Weights of a small model that answers yes/no questions on an image's attributes: 64-pixel images.
Rows from block 7 of the image encoder of a small model that answers yes/no questions on an image's attributes, named by matrix and row number. Rows with one number within an expert belong to one neuron, the router's apart. Each number is 128 + 32 x the weight over its row's rms, rounded and kept within 0 to 255. All counts start at 0. Numbers have three digits each. After the name is the row's rms in percent of the matrix's.
After each expert's rows are labels from the 100 images, of 14848, where the router gives the expert most weight on average: "colour at peak" is the nearest of a few named colours to the mean colour under the peak; "responds to" is what is common among them. Only what is clearly more common there than usual is listed. The data: telescope images of galaxies (Galaxy Zoo DECaLS).
# router: router (encoder.blocks.7.mlp.router.weight, 32x192, trained with AdamW), inputs 96-191
# up: expert up (encoder.blocks.7.mlp.up, 32x96x192), inputs 96-191
# down: expert down (encoder.blocks.7.mlp.down, 32x192x96, transposed), outputs 96-191

# expert 0
router.0 089:116119154155109062085145180152121106120117151086097131094150147118156115143134125205116087117053154131162161164152165167172128097125148098128114141123119083112147122113142109105131132157129167120145160057179096159137121158121182151151137115179166161228100124206114123156143214104086094156
up.0 109:145175106107112106120183197174091130119063168120150129152159146128155105106130141135096178144117142112135092113105215106106142160076196150167166119057107143093130136100121111143121126085105162113113178088128143133116076091059120130139116124125153125102154152129183191103113172172123081078
down.0 115:125135168064150151137088130143045149164145125146106124174150101136148134078172099131152070084140115175113132116091134127206124143132128101123184180158142086066133089098124109119094137133127143182132168144121076107143104080124159148093072098080178114145128119063143127143184240117186181179
up.1 103:154161188134127081159105136151083157159103093095123154139160083142112151124169113095118103093097150129166110105122135117139158096138111145125151114134102125140174129160169114139118063141106138117094040135138138107064149138104118170165109159095083104093105162129105118131083099162130126072
down.1 102:135084070172130119098146155130098127116054075132186132141161125150133087182142101192028072116107087098144170103152091165083160142095123141087126090117083171156095144101120150191156175125112083177095168106124131193129186127111119134141157189109134136149139125158157149151166132121088087176
up.2 095:089093104093113118115136085084129120157086138180121155131141104125109077125146137166098150114158164161125099152126088123169132158190126131134177183136148160166195120132165142140117119196158111141130181071123167089119092098145162095133152097093105134123169150084129123118102113079136155092
down.2 080:144118135159098175072103166185101105106085096192133136129131104162086156166170104116102109100135148197113143150136141102140176103083147092113089086144048113115088074147088182123135107128150098149103145130076118145141120130121097150160098124047127097129072125136124145118114111133139143111
up.3 075:143144172131137096135155102133142150118145146193184121102084047141085147095098141109137147092164116117142114156131130141134090119107132140179108167090110141071172129135074153141099124059180112133027124159130147114090167161125125166131177126116161151121128160112135105181143123093100114104
down.3 037:196079196143101140087090116130122140111104143154121062164126103177175134129146123098110169134119099116101088129117155078104189192157141066088175115153165113169185105143137146111131056115136183143085097134165106139154178183123133107113144103140148100128163127123147078100141129118127110114
up.4 104:145127118105138136145044036135130200127159156147079153144175158095136054069114161142145060087118144102180125142059185098140171110169114158100089142143107143149138149132086114090170099129131125088115075087130139117110125097092114132137114066158141151128121180169121134135098114118147103124
down.4 110:151143098086129073101139121118139141074100135135091131164088083096137101101123109130131140168111148128122111140150165160106143161170094153127156115150124154167131148166089106160099033123123107130107133133184192156072107137163156058175149101155149153157134142083177141059119148141136105184
up.5 103:153134092127120082174151132110169115140131172106061158172126173047101143174173136087145064161091142164127111146164132127133161091124172116100105175163157133117110109099087096094101126025098111135151131189085130139072109053161153144107139186095128074089142175133135175137123104149149105100
down.5 108:132181107151134100143136153066115131094137108151173193128091183043094141128151147124125097087137134157082120130120134075110161175102131148103105147105186157110185151119069048166145054160082111144124127118071175200117128039154055147132181136126074120119122157180094085102118147167116170095
up.6 101:152145094139148143125142141179142120158130119134104131177124118161101124130103115126045081077111168153136126141104196093103198035164144162134113079132090174177143099139158074137184119177152132159145116132071130113114159248145126113153072117119152121045097143117107218106147144134099087100
down.6 116:115141110125115103141151132122074111136149138106129145133137117085114176147130145135110142095068109093077209147153140119125056168085072148110129141046124094168096201150143138156125164105125137133149107129113167121112124155128094105124152109115102180158144159093093113136114161114130120135
colour at peak: brown
responds to: roundness: in between

# expert 6
router.6 108:161141127119095067129165115084132118169104139087114129110136063142127133178110086143170127072135195102115111168119083083120178073111117106100118140133083153082145127089141167115105080126147119132090088157127101145159142121068116153134122149138120144157066109174107074164171148115076156115
up.0 099:138122129114122199158103137093098145137170127132112147089160148086157149116136134150093209120115099084093102157086103059089122102108135131164153180075153192156156192132092159109112155138206185093173080080140152101098131145102134089137161143134167146138160148094062098179143074184063091108
down.0 099:174086117131169156157178097131149087173161108153163122066176124053114127119137104145133078176156127132103096112135087097191179131123152145148136179091153086087151116077105137071082127114126135093087151194174104123183152103154111102092101140118083157136132122158105040105120116145120131074
up.1 101:117165118110144198073117048083107134134134084122081145127136139165145122120069127151077116133134137077121120111030119173149080112057136134082129091144113121121168102166082165070150213139115122107172126152137134113140131139129188143079158163171175207135127118156126152109105149148136119125
down.1 104:103094115132185160151098136154140111112141124147154125170119155158145118071155122148153133087133128142080135080160138119093169125086104131120079063159107131138121099144214145096101151052104091120105161102079155124165099079109082102059092070155120097139137129088163128120155159118128190174
up.2 101:103124121198091148137164127099143131138122156156164125182078067165169094120149114119136098142168130150092156136144135073097153135187144174172183104114086081126085077108147158113122132182115117105101209123160127127126133119184151083114148127174158110086162147083111073149114152086175109114
down.2 109:112134146111133137107163092170107150088143034095100182145138095119115132138168156104134152134142114110091111090177164173109133133126156057106153086141161143140126105101143157113165132137148164131081153072107082163155113153133098203093119143144143110128195169102143111171193124131118141127
up.3 087:117153131206134145114111122154120123105073112124167142099121092123122156088131133105070153130167089084103164157160114155123126194132153156018086158109124129132064070156141118115117143204138139106101131096123159129130100140119138123141121105128081150107166148141139149140122105068140093163
down.3 043:157118144099150111132132216130095104114137158088104100150158090165087078135185032219123145120166114138114137110158124216159102127125134113077076115152057140123089161132118143156183115110160102136174141139143109141092175163129139111156160174131173102098124137110141109093142097161146164123
up.4 090:136120109156148106064123190127117125077078128167154125130077198093120159127156114138152148165111121119073092132142066101135152056160078140103155093147127160152135101134174142195165139155127126136093108077164141115204133138122119067154195091119136155071138119158142139131188096108149094122
down.4 101:175130133183136155163115122098141120152113132055115097118150129194121049123129114087084128119139138115093141141144139166108112086134062117129177148107157159130114062155115189206107158149128153108136111114159055158136122099117133183104099159086128149169208108096186110164139204132144170170
up.5 105:103149144151160175087103203078145071128106143149041101168089176128128134087135082148118137104131112109118166121121098155155162154190138137155128143053173155107124100103158074158112141138133099105138157111098163113143126051089122133081119217142176154188108107151100121118153137133143112098
down.5 095:093136106128134150101086133099141154146089110159189131133069123134112129045072073128198130137113147136132150137098166182117146165114117123132090105105108149131129114183112185119160072080122091116168178076085210106142108174132129128119111139066113135153140129102181150115119155113131121073
up.6 109:127154146111103121136108184106136146140117116136181139089147113118177217100131181114152105138071134160162157183114151102154096092141102061131167064105110139128127063175118119114121112114140076160147143167086101132117147112144150073091168162140105133156081091097129134110129125135115106104
down.6 110:139157171132075115103144131168124113075164077087139139134077139169110127063155129112110108153116119148200105134093140161124136146108110123108176142136174122163183124187111107079061067118102106132086126135113171185084162170089163185064112153136061104100097170091170149139149101109108129096
colour at peak: brown
responds to: edge-on disk: yes

# expert 27
router.27 103:129133189134130138153101142149131110156095169146119121125163148145096094168131094170142120077106096134117092156148173164112123087140119119179108083152124118094126161115079139168142138154159176138143100126161145131143145130110171118157129165108182131177131131135122084220145159101080120152
up.0 094:111085129112153106136068133117102167179118178189151117119130139108092147125106153143157191149127171108165135111132151129173144133116108138143138160032090183104168122157152144114120146117146125147162049174112077115122146082148105083094103105143112184155059143104137098107142160086153164076
down.0 093:132124164127176115153125110091162109073042140134118062113162081071148160191086159115140052145102171104145164102146190105109182161116151127065130124113134091088108122107123099168158081089190082072109090119103135115125117173080137176112139161112088139171121129078123118143131170133150100125
up.1 105:155116096165097082203153084141085135077100133049185136147172094148179068113145120135086102153155089130120153133094093109155087112147120121056090109135101132119174157145164167100114127144137085123157156101117117113130133189177171082126194134106137128132118106151133148174105103112102107141
down.1 097:135123136119146123060119168070091161153132181121117121128187141103140175159124072146174098079073059168097107125123148124128158071112115138120172145136201165073134123114086140163149109103130161146135054103120091217118115146122144094140110126111173160153199162098111132131157124133185088135
up.2 096:163123142065108158145131123107085147154166142159111111077129139177138177072051028047156159195136103144154160170120117146141145152123125138053176149093130094127158137120174117149183127119131099111184122158119125134128094117085129182087136137102170100106151126220141151148099135112132109155
down.2 103:133148137113103131088121077089136048107132125060127108167066133136126155128111132116127123142128135195112111134154147081134163151126125161101119142135096110156117147131103105064162132114108136163142109142153109174115154094158072127147144122145156119152117144145144126148102167183125119114
up.3 121:134115138187090120149133150200145170150135154094091140200091105150120098121132157166135134125135108195167111134106099148108159094126088152120116159136152093099131107106093101099104058178144107104120060143106137111192178126212198171101098124046178101131103094122080147102143105132106165171
down.3 120:153073096177129088114116191127068156082132140118097166121158046099124115132137073088129124143119076090136151159087105104097097164172161140194128158079163092140113166099117095158140104154165071116119114147136153115176166166184141073100150133130177116129124191108136177146139152122075165113
up.4 123:117126174143126114184072128143112148127104147171086196096141115132143053097118118089151134117141045113120182134163142039106111182063111094121116124142125137171090157131163156146113150134142121123117134142117111077081091146114128116178078150141090080097127125113132132112176103111170134097
down.4 118:134091106073135120129127132095121107166132153144140128107175155168143157107115159161097145140084113127163114116124157137085106086255111115146139111121136128149067162110114067100085122155157077158141122178170085140153125063151061117118067112164132117141088148087135156106052130104082109206
up.5 099:247156196154149124093114063136185127173131088168162118180107116125172178173109120155094090126095075167177124155117083105116118101139148143130121199109203128144164109077127154100081103132157143154135130122104152080131145154126117175094096097157118149066143136191124128153108120149101141152
down.5 104:106156129113135113121162170095072067156082096060118160062147110134153090112105141109137081118101114123121111121157102157113076122132083145167122118106119125134097127158099153095093159098133097135173101115170152137173191139166138133164158134081150039105113158167152088104156115138115125194
up.6 106:153097087137153179176111129117131122111098154107132112142144168162159093156138128085080141070182160100149137119135158161095170123067118122115161133090128144095099098134102114094132183128146122123122131116074109142140167107091107182107139161164068082125105115102161165152088132164130112061
down.6 104:130142091125092125094104133087113189125202098075036074147114147146158096076131114120102160073126129110161154132070125129140104163094153133103088116143099129125079116093125106147163129159155149192197088127112206136133069127084109206146118104104099113155186067116131138139074123128129138107
colour at peak: brown
responds to: shape: featured or disk

# expert 29
router.29 099:082134134174140113096157192079077095107113122177188102094129113146142093123148115153203077112126152096090173141159118140138100150118130139155163149120135138104161146060095094137122105129156198152114170191122110124152121124126136167135103115141068162110158142159163149232126182187067080164
up.0 113:144193091011148110173169200159112153133123127144134157133106113122116168159117111137100126123094086102141137137198099156120148116116153073047102079137146149175134108122120093108112149087084090186067168152165169189125102140173140152204134088119086115153088130108118161117115167167129122166
down.0 106:109144115103136140165114165147081111117101105170156145084166103125113168079097049039176121173132094056092124112175155108098134090118153063178155142100178132148139141125141107105161215146151131146105136153120193158117206139117142104065110149142109085118129127114105128124108160039110142090
up.1 099:120151170116204103176110121133128120147117136146130175125147156120107099223167106121139139139092092128148190099137141182190116171160164156118073139121128072134194188156130139130094172173190152134078129111131108129150095104137147101139128174089132099091135140111156103079128152109122131114
down.1 080:110139038071112159142161142063118083091171110121119164176101101204152107085138106163167093119097116157120108125162086144067125115112143124164114139065166167049149122120096197101165136043109127137146127213142117086114131160088178151179102139116102094158103129137120155188166114178126083134
up.2 111:129078150130100162111070108121111155130157162113156141109130135143127135182125075136092132124207105092116130121029103100143140107101078154176134105199158083108183113137083126153140107123138115149153104064112149158206085156191148129123091096170131160152155157101153143107156160161197192129
down.2 107:156057100174127123148123137171161178135115082132130125181133112185138099095134145136159107108102096120152144112151102133143135118090062147081070101134162170056111072144101090144134116148199136129144062106122115113149135166114103205120102086176099091190143121156108128147150122122148145140
up.3 098:157085122165097122101099099108180120075093178202125150107107140147100138109076181108116122104128094159137089145143074135122161127139111171178123143197152120149185119133087098108093086095123166151110132113140029147164118094145176117201100158179127187135142140117116129132179132139140103136
down.3 097:153125088176126123112105107051144181149084028134025141122124138082133118140034087125097094088128123143105100174129076049147142114149129108149171182135126138119151062137112116131088184140165130103160188125151098150086099183119143110168121165156131135164131072105150116171116151153110119150
up.4 104:172119130081148141158179121117119139078161134155115146186121134127157069210147142141150150139065128101154128102119125152154113129137092098091118123132134140140102112127072166124071142139151103070142138107121129148132130137094135130193153075116150116134172155115130140134112082175127096188
down.4 104:105086120150130140115128134161130138105136093147134201156086065101101145181124142141115061140118146123105141134133117108159125097140166147122193096121127136073136115070150103131167165153139128122136202085163108180131181173120086119136151122090186143188141094088094127158079161112156159068
up.5 110:109168174105072169072122106120139155058156109126138103146115097160114089130123166052067108172109095113128114130157100077114091150165140139099140067125109123114140188095126157122178110116170089131191118138131083146173123154077088114168211063115138128130131122126158150155123127144136118184
down.5 095:164165113098107091211113139120136121150092113203069146136194127127163101087142166162144090146101137144073116086126126176078153085196132128092171110167117103093109141160100163069098098104128139152125109228086136214140156155161081129137135163109161100150138118089172165134140142123063125124
up.6 107:165156172129126134084146185095088162101109184087136134126074099135096116099135114100118156156165111163129144069074112162144109096145098146109113125057160143137094163127087118122177104099153138157155145070147206104152168064131174091135130091125066140118090100144153181121140144150150173123
down.6 117:073137148132111092122133112174157097119134095092211133149137111163114114119121154176138126147135083106115128142090195137098129080129142148149149191146115128167108151109085074189141084122145085157114124196124064124128099094130129084127160225109156141129129143152070134114136089089132129151
colour at peak: brown
responds to: shape: featured or disk; edge-on disk: yes

# expert 19
router.19 104:103170113165152083197085127176104167173112161112158072119172104116112111165108082164145105094106154139070119157142143155099091100098194091130132090162150181131100150110078122156086120093135168111108116030161135142180147107104147182118168121153139118151155145109139151115167111165113149134
up.0 091:158139090189139129113081093078083153133140180142159108091137139128143170109141109157064147202161079130054133136147152148129070160123153133105105117088109151132142145109156139130107166140184061131116122142122149133117122118108149117077147127080169173138168137072150095208079111126140142108
down.0 089:163111144177153067152102152138096139087065129127146080169123124080097142127103167150143165122071096147091182142175111065126130100128148130130148120048091131148114152129085163137102131153093136164137132129177105168185133123093127126148150132094096092143136178106118157149122132118122180190
up.1 098:161150104150108132124082135160118131127123106099107089113122105137163094096093170157041181104138144118160129135107098130078118098143111164167116156117135128156139101136037141134124041148142180112123091205094128085124140228142102096144182133108122169122144154154100138153212124135077119067
down.1 104:080194142056108162075107101113125147088109060119192163160150175140164154083108092140116085125160143168111082098097150110121179117152111152133144116143136127130135121107086181077188116115110101102106194159094128123116071126093107133153142167142108165137114081119108158133157194119108128103
up.2 118:179098136076186147120122096099112089098163119148100126134118090133160169087091141070074129169127123090133114094179088152137153154157089084129115145112160124131185157139163146108144108152104114177126138135156117084125111093111113160064121138152103150174077162100106124142148111127103148120
down.2 108:069209133152109104163126122137146129194133131156145104102087089152119124102142155170145196117143062117139149134152097086104109111161073082150154133124116128133130081173162176128177159170120102133142155108126150123133136120129117024121169088141142153120119130107061077125152115093181127117
up.3 102:101036073117120163111087152172109073095124074110123132092108116139100105132129074116160147133151180146147112133159149153164141103073200147156145162116101145109167065170077122193095138131165155064170126133165179075158136144101101090117065124107178151166108143115122134172125171149102152107
down.3 109:143124126145080111200124105130126152107138124141152137125121135073091152141204106152130117118140074159101109151117106115143114146123151172113156168143210124127121108070119146134117084125117156051191144088101055108147160122164165121103179061152124191162134118143123083153209120130192122175
up.4 105:118092129146100081147145179124165099136134078124209114150120089130123163116170084107124105110126072101142206158116166158237122134114194139135104142130200148116113111119133107124105129161137058118195110100173161082122164145121174127082173153143077096147107094141080156140165121175126156112
down.4 105:126113148183112103134184121138171095192134143112122133115175106094115141156150139118140126123088151127122102178082134114162136112168089110073147155054119087083115150143083123135178131122141118196131096117111087187117128142149105114128125080168126112162126099140113126118144119130120127212
up.5 092:117154124154134131176150152141090102195093170119189134111175133097106048145129085125114173144165160132128181198193084125128138097115106183111096123066142142107098200090148160090144064125175131151156152125086147100093125142147115107125145132090143110081151130154090137098184111183084152058
down.5 098:141122129104100142157169108073135131078142132140134191164167137095181135124210098101059147148095138151202101131130092145042117124115063134141140089121099162105181098123176036141194074082096112133125149078145106162154116110103126099153119092107100104117147102157186150138188163123166112125
up.6 076:132143069129129113182129174134119121112093171169128117160095058123163153114172170105132080145167085114039184087146102192190140113105102143077126134075172138125081177110138068112159137117096167143107141153074089145118092135095140138129121112086171135081145054169140092152100105138162155132
down.6 077:128196109113154163114147139120113190123134100135174110103144158134153086120149144150101129076096096121185103168069124086053166083162087147099142156101140146118199128158130128107092116134131145092142135152113150186144075173152114147179138172151188158149165082139089108092078131145063147143
colour at peak: grey
responds to: roundness: cigar-shaped

# expert 22
router.22 097:158164122132131128162147175119089108061108077118165124143125092133136119134127122193139100035130127097102140152135136111110085040103153091156159096086202147108144134091064117135159160076118196177118120141162177116095125129053151164171158172170137119174124102127160130109163160100068081166
up.0 096:094111156131136073149151129149147046150160123134155059091123077151108179088132172163174069127130126199152166121162147112177109112167137131127130168161139162192131152106125175138129143116153124178093065166127117129144130086133074143038132104098161124086163167167125159100072137099158096134
down.0 105:102151118144125111139121141130110145099104108195179103154114136157201171169112132173134072049172109099108130050156096128131190145106117146120113050108086120094091191112127118125102124155102100117108112078144121113106123119145156151129122058145169161138050101169148094184135129120117144183
up.1 112:112103077087149117120173204177141164124140129138132123093130081080133130143156142160072136069067110154092122121143110065129181094116109169113106110092139148170163139152109158088085103148115173092134128105127146129126106131114127137179251127135138100130111165125129109138151167158173154116
down.1 109:090129121100094117155165120135133134171125178148103127147174124169215095183100136126049092123134104161117120175149130111195117145120184150055151122127120181175153067146199137109100074106097053110146120052095120097177156121140157066123147102107095109124153125107152101158118148113139179103
up.2 117:154142142118163116101134160112039127129101145124124128128094178142129137142127130115141136149149128176134102151047116158140110119111107176068117163087162065148122150141121111074106080120126148133136151112095167124118150108151115134139150085172150139171083146083099134144099112120142145137
down.2 119:181105148129089109122128127119141169090132125154160094167106142105113158134145099120176113127129135121167096095102145153158100134111121129145147131142159170116159123101079119121055125049175150098103204179124105222155078127116144130078082087124132087075145166131124115154137130171181175063
up.3 112:148077099137100155108073061111094173141124125147039127140121150130084095127120099043106120132112149139158130117099082098149126124120168185152146059151166105164077125077093159157142152114198112114136111106128158112171080128101141112103049079159146066174126127147168137098107127057208086174
down.3 116:129138153106092166135039134110099107103146179075179122071134134178102084156104091173138124128141156103112107134203089171149087113131146114107091174087127077141139129179126112098148157154159140097103116096153194152138152116127132216120093154078102111098159152100152147120072147114109127179
up.4 094:156096084137148128096129090148094155138074143188103090107149192138137115146160103100163137152084176134131177085104104152225136115179173142111096107161125186144151075165125115118134161156101173139154146162089173110105095154088076102126143141105057121116099110108176140093143159108137109106
down.4 093:110113183088150138090095085125129149157156080185175155168108131104165105142112104182162143106095112116139149122160127149164117081106146133155156131160136136166155134082147074107143125134109152107095141131110139115147092121155163173140158124088099107178154131075086139123096041135116086194
up.5 108:142099205129086083134151121135186113145084120079128138138147082140159111121154132144137108114120092124145151125099139165240144109110102145128112142108178072145133102140126138147055108136191068189154117108100195133154185154126171135135119162123100151143134123161099112109173050152143151102
down.5 108:117146084145145128114109153154092111111114170200175117160175159152130166126115117198124126074203088107128190097118070146190126121131127088148144198109084217145138083086127182155137097155158108135111090136063118172134132191177158138135103128148145119120150195121097175132111132124084122116
up.6 118:192128136090155168121208172139136144158130077111109130147136085141130170126162153181121139085066083154143130134100155166123123094173152110133159090077094134096103120146146061074127095140130141125237085174074089059119158138094208141109104131127096203116073074168117126121115125146188225199
down.6 111:100132128062168154161115092154160101149119183086145129161150120119134111134100143114227144097116162084136114156169162126129163187118129166168074114104102130120109077103087168163157144110126112103105184125161175056153128143153102115117113068161118123143128056088129093094154107139143137110
colour at peak: brown
responds to: roundness: round

# expert 26
router.26 106:130092083182145119105171096126127154152126129164086144130182155108115145088139114159140115096140126179121161179156110106091096099131084106120096091071111222099112119129100127124093146144110171178138139126150092166163172141115134169104151164135128102212109170129114097151166159107092125145
up.0 079:143130133131093156209124144137133182089149115107132114104106136140126133093137117076190129158091217141163120116099115123168114057142114151111155150139147086131112130138170077141218130169135133062141155135103081155166138130162109159149082153204117109020089136042117087157148152122171092144
down.0 067:118163127129163106169166073151140167133153112066137190147152097061180103079134155093134108082171130119089115088105119149124154125104125109175096131136141123141151155114111125155092125078127127110129131107110086110172095146123174081099164133108114255123160133194153145104097129129163108094
up.1 099:122090137125129162129140120149123103125173151152082111222107085178190121163146155087156165140101099158143163105068147162193078129131113122127174140149159092136077158138099107225141168084161152148100067140120075118144096156146123117125098124092165139115181162149127130147029157125191134103
down.1 098:082138150123074117045081153143123175110134145143092094151183100115122107097111108176157148137165104143173128085100158146182150160125085160132113116132151133095111081125172103134137160171099108158145087110144123138100187144204136190109091068100074125169155004128156097119127071102131115135
up.2 099:141164168069132150165133177162119092103145133157184109127130150164120186110105094104104120169171155089109117111184073154127085110160105126167137135124110125088086127156061164122147102152146152101113087092118178159193156103130115148127148126101107144078159147170124140157154131124123105081
down.2 103:137071048155082088093174121123168141088134132122083134144140115147078104149104141107134118100096127159140168134117104133069101144149128141126119095154162099163114168094081101097161054085122131119167180145127126087146164095098099103169119092107183163103057114131172115149074171099086113110
up.3 094:109111122067147072133099113127129171172203107003086120146187108120131183129184133089117114139167155072224114162121124129112138150122147132130120143106156114141080144140151093117091152105157068133096167154146081126139130106127095135168125122120141135101129106079139099125131137166108090096
down.3 097:116184150157067157133151095147139205151178127131105028148128172085129062138117155098092120156126116144108145154080122128157122128094115136200111128164160143090113179122124124142090118149159108137113071150064096133062118195151123143064117140136135121110133163148129131190122127098070158138
up.4 092:118104098034091139137133133144154121149181155137105136135112125086139131088121099123146158102091157099142125051143154126130148142206205102064103135127160170152113122177162108056128132146112138113187074120175167075033146119132129094131101150135166143114095103164099092097100124136139160080
down.4 098:097144141163178212099144124176112127100157099127132127123170147074123146146047114151118104177120106074098090068199172102113106130092129189153122177156128115191140094134127157122115121160205123105147178115119077125117084079163181128079186148140176110164118113105143140142156117129101158190
up.5 117:122104202128140102086159140094110103129065142124111158031156080167137080120150142132122063106146106119125144165058185143144149156139121114137144125076118134147155067176121094121144102199153184173099087092143114185101109144193122118132078134201125128140084141128145159124190148153096160112
down.5 119:138152138092159092190113188153067136064137096127101067082163161124106129112144079146182135166134093096132097169089225072134188142145105158118168153099129131081120104109084118087141143099118164108105124120107140110106127099107126142174144125130085119100147106100134141096125134216068138102
up.6 089:143103121195136171157157125158138093166101149180113202102158114097080133148118143089171173150126133142190127043208182102129133100106166160157114198100108118113071108090129201107135114173121101115045103148122131130077139133155162129166182100140077179098054125139126099185128110130147152120
down.6 094:081153100118118114114169130088118089102148133150146150087134144123118141138029173150111125078122135185114123082084156104182096160145130094107116109195121127092234118087121209076100173108126088138096199159148120131117165167134152105124144128077088109135118155112148131133165132129108128162
colour at peak: brown
responds to: shape: featured or disk; edge-on disk: no; bulge size: moderate

# expert 3
router.3 104:114120171126155082131130203101104165122132126155150170160133142128102165130124152177154128098083138192131136192090162140140127082147168092123122098080166167180139102131158108203134152152125144132123150155186095070160106088101115144110106200145154141129106096165151100197122121121063121124
up.0 114:117154132134132045151151162167134137109142192091178154168132142140122084040144114105137166077090149129167159116127092113167123128098134130115055090101164139117133064163060090167130104157097167175058061116166173090067144136127072140154111110139078151135168121186137100129157125106142091114
down.0 112:114181125086054153145130173184184163151136179132102142148164124155121152102132118134120121185076125078172131093137189088074132142131171119116143129136147135166149157097193105133123111154124106092175148151063136125122114147136175141084164106152119067110101127127109130066119130131143148072
up.1 108:111186216107069150121145125099091123105151111163089124107122076109160122142143102158119101096121101169172151156073186130182090128120105142160159132182177156133088119106137094152103095131155169124137117071078081064121197148175163123143081122099109177078075135088174204130126152098133162123
down.1 107:108145195068126145201145083110078164075137122134154173095160141071138206107163121159172114132146134129165112093137121128127083169168093101105126139124102109087064129118114154184182138109132142123143116123118143149135133149174142140064081114079135113123130165096090096075113150122096121146
up.2 101:085134124078127118103182146103131123070098130145163159103122150109148204104161126158098147224098097148115132101152148153110110141130110099090173080135093163139169050095180082104104133160136063144074180136153131188144152144092131121119097114178166121184097117155173131114195129162136157046
down.2 114:136127195140129121106142124149166126116091073116090112168132191118146114121117100112139120119125139118120097132143139091142151085121141084177136109101086125134106093109064099153120137157082156192120151130105123164093130148171132126216157103143152148185092111076156122174177128093113161123
up.3 095:094194126141137120122149120155155045145147120125132085138115079114109135118159077109108092173137086104136116088134174097115191115092143198157120145112132131117152137116187159078096201164127113098143100124124094148126119156139159136140140107123119135150143117083128126124126160063053105087
down.3 084:145124168155118161126100106081113126135154093135141134169142129136198093107125171136149188133116059143141167182110090080080114150072105113056105156105101109139141162175136128062148131089128142135123181158169105078065115116077092145128126163129117178147150142155168113096119144095081141074
up.4 102:142164107132158099074158144110077143174163129165136154158085084095158093095156162112157199131112129158188074124139062121128095194153150134127069119092067124152170149137171147139166112137134182120150157128114134131033124149108125101195113080116114161127063131143150119124114156107167165118
down.4 117:124125101110118094060095128166126131117138124121117167128092108111116143119151148173126114144145077127170083114083100158152065152194126098107153150123202131108165109110135109117137144151109042147192070134176159083147152135144132090077126097130108108153093131138116092139073173123177059156
up.5 114:102085137112131166126166102144150104129177084104095085113138099056137089113131117077186122185120133113131167184168154156139152198155150147164147072139184136121145128114152139118156167070166110148182087104126149163140078119141102153075140123070120137149090091151144090064186118136186144112
down.5 113:141185106158150118134136107095150150133077130114183166125123166173176161147191161202113097086149142080155162158089115116154086171137131104103131055089106116115098130159147115046093098111092121169123191075154180142110130183114145145112131113176082177145115131072153107127099126079172135098
up.6 094:118114113114079089113095104132106118106201162095107112160108036086101118113171088103175139189092129162093115111121125136094095160099128077090128171148125116148103136147166139142091115109171118143148132110135082104128101141112118163179145152131114127118138149097174125109128140163159094134
down.6 082:127186097135150128120179107155074090124169071131123105141153176149144127127195158131131144098118127114110129139047190067128165086096097111102158134141159176133118148063116120117161105091102132143086117124141120130124102128128063138136127100199152161127092137034085121106113202123142160151
colour at peak: brown
responds to: roundness: cigar-shaped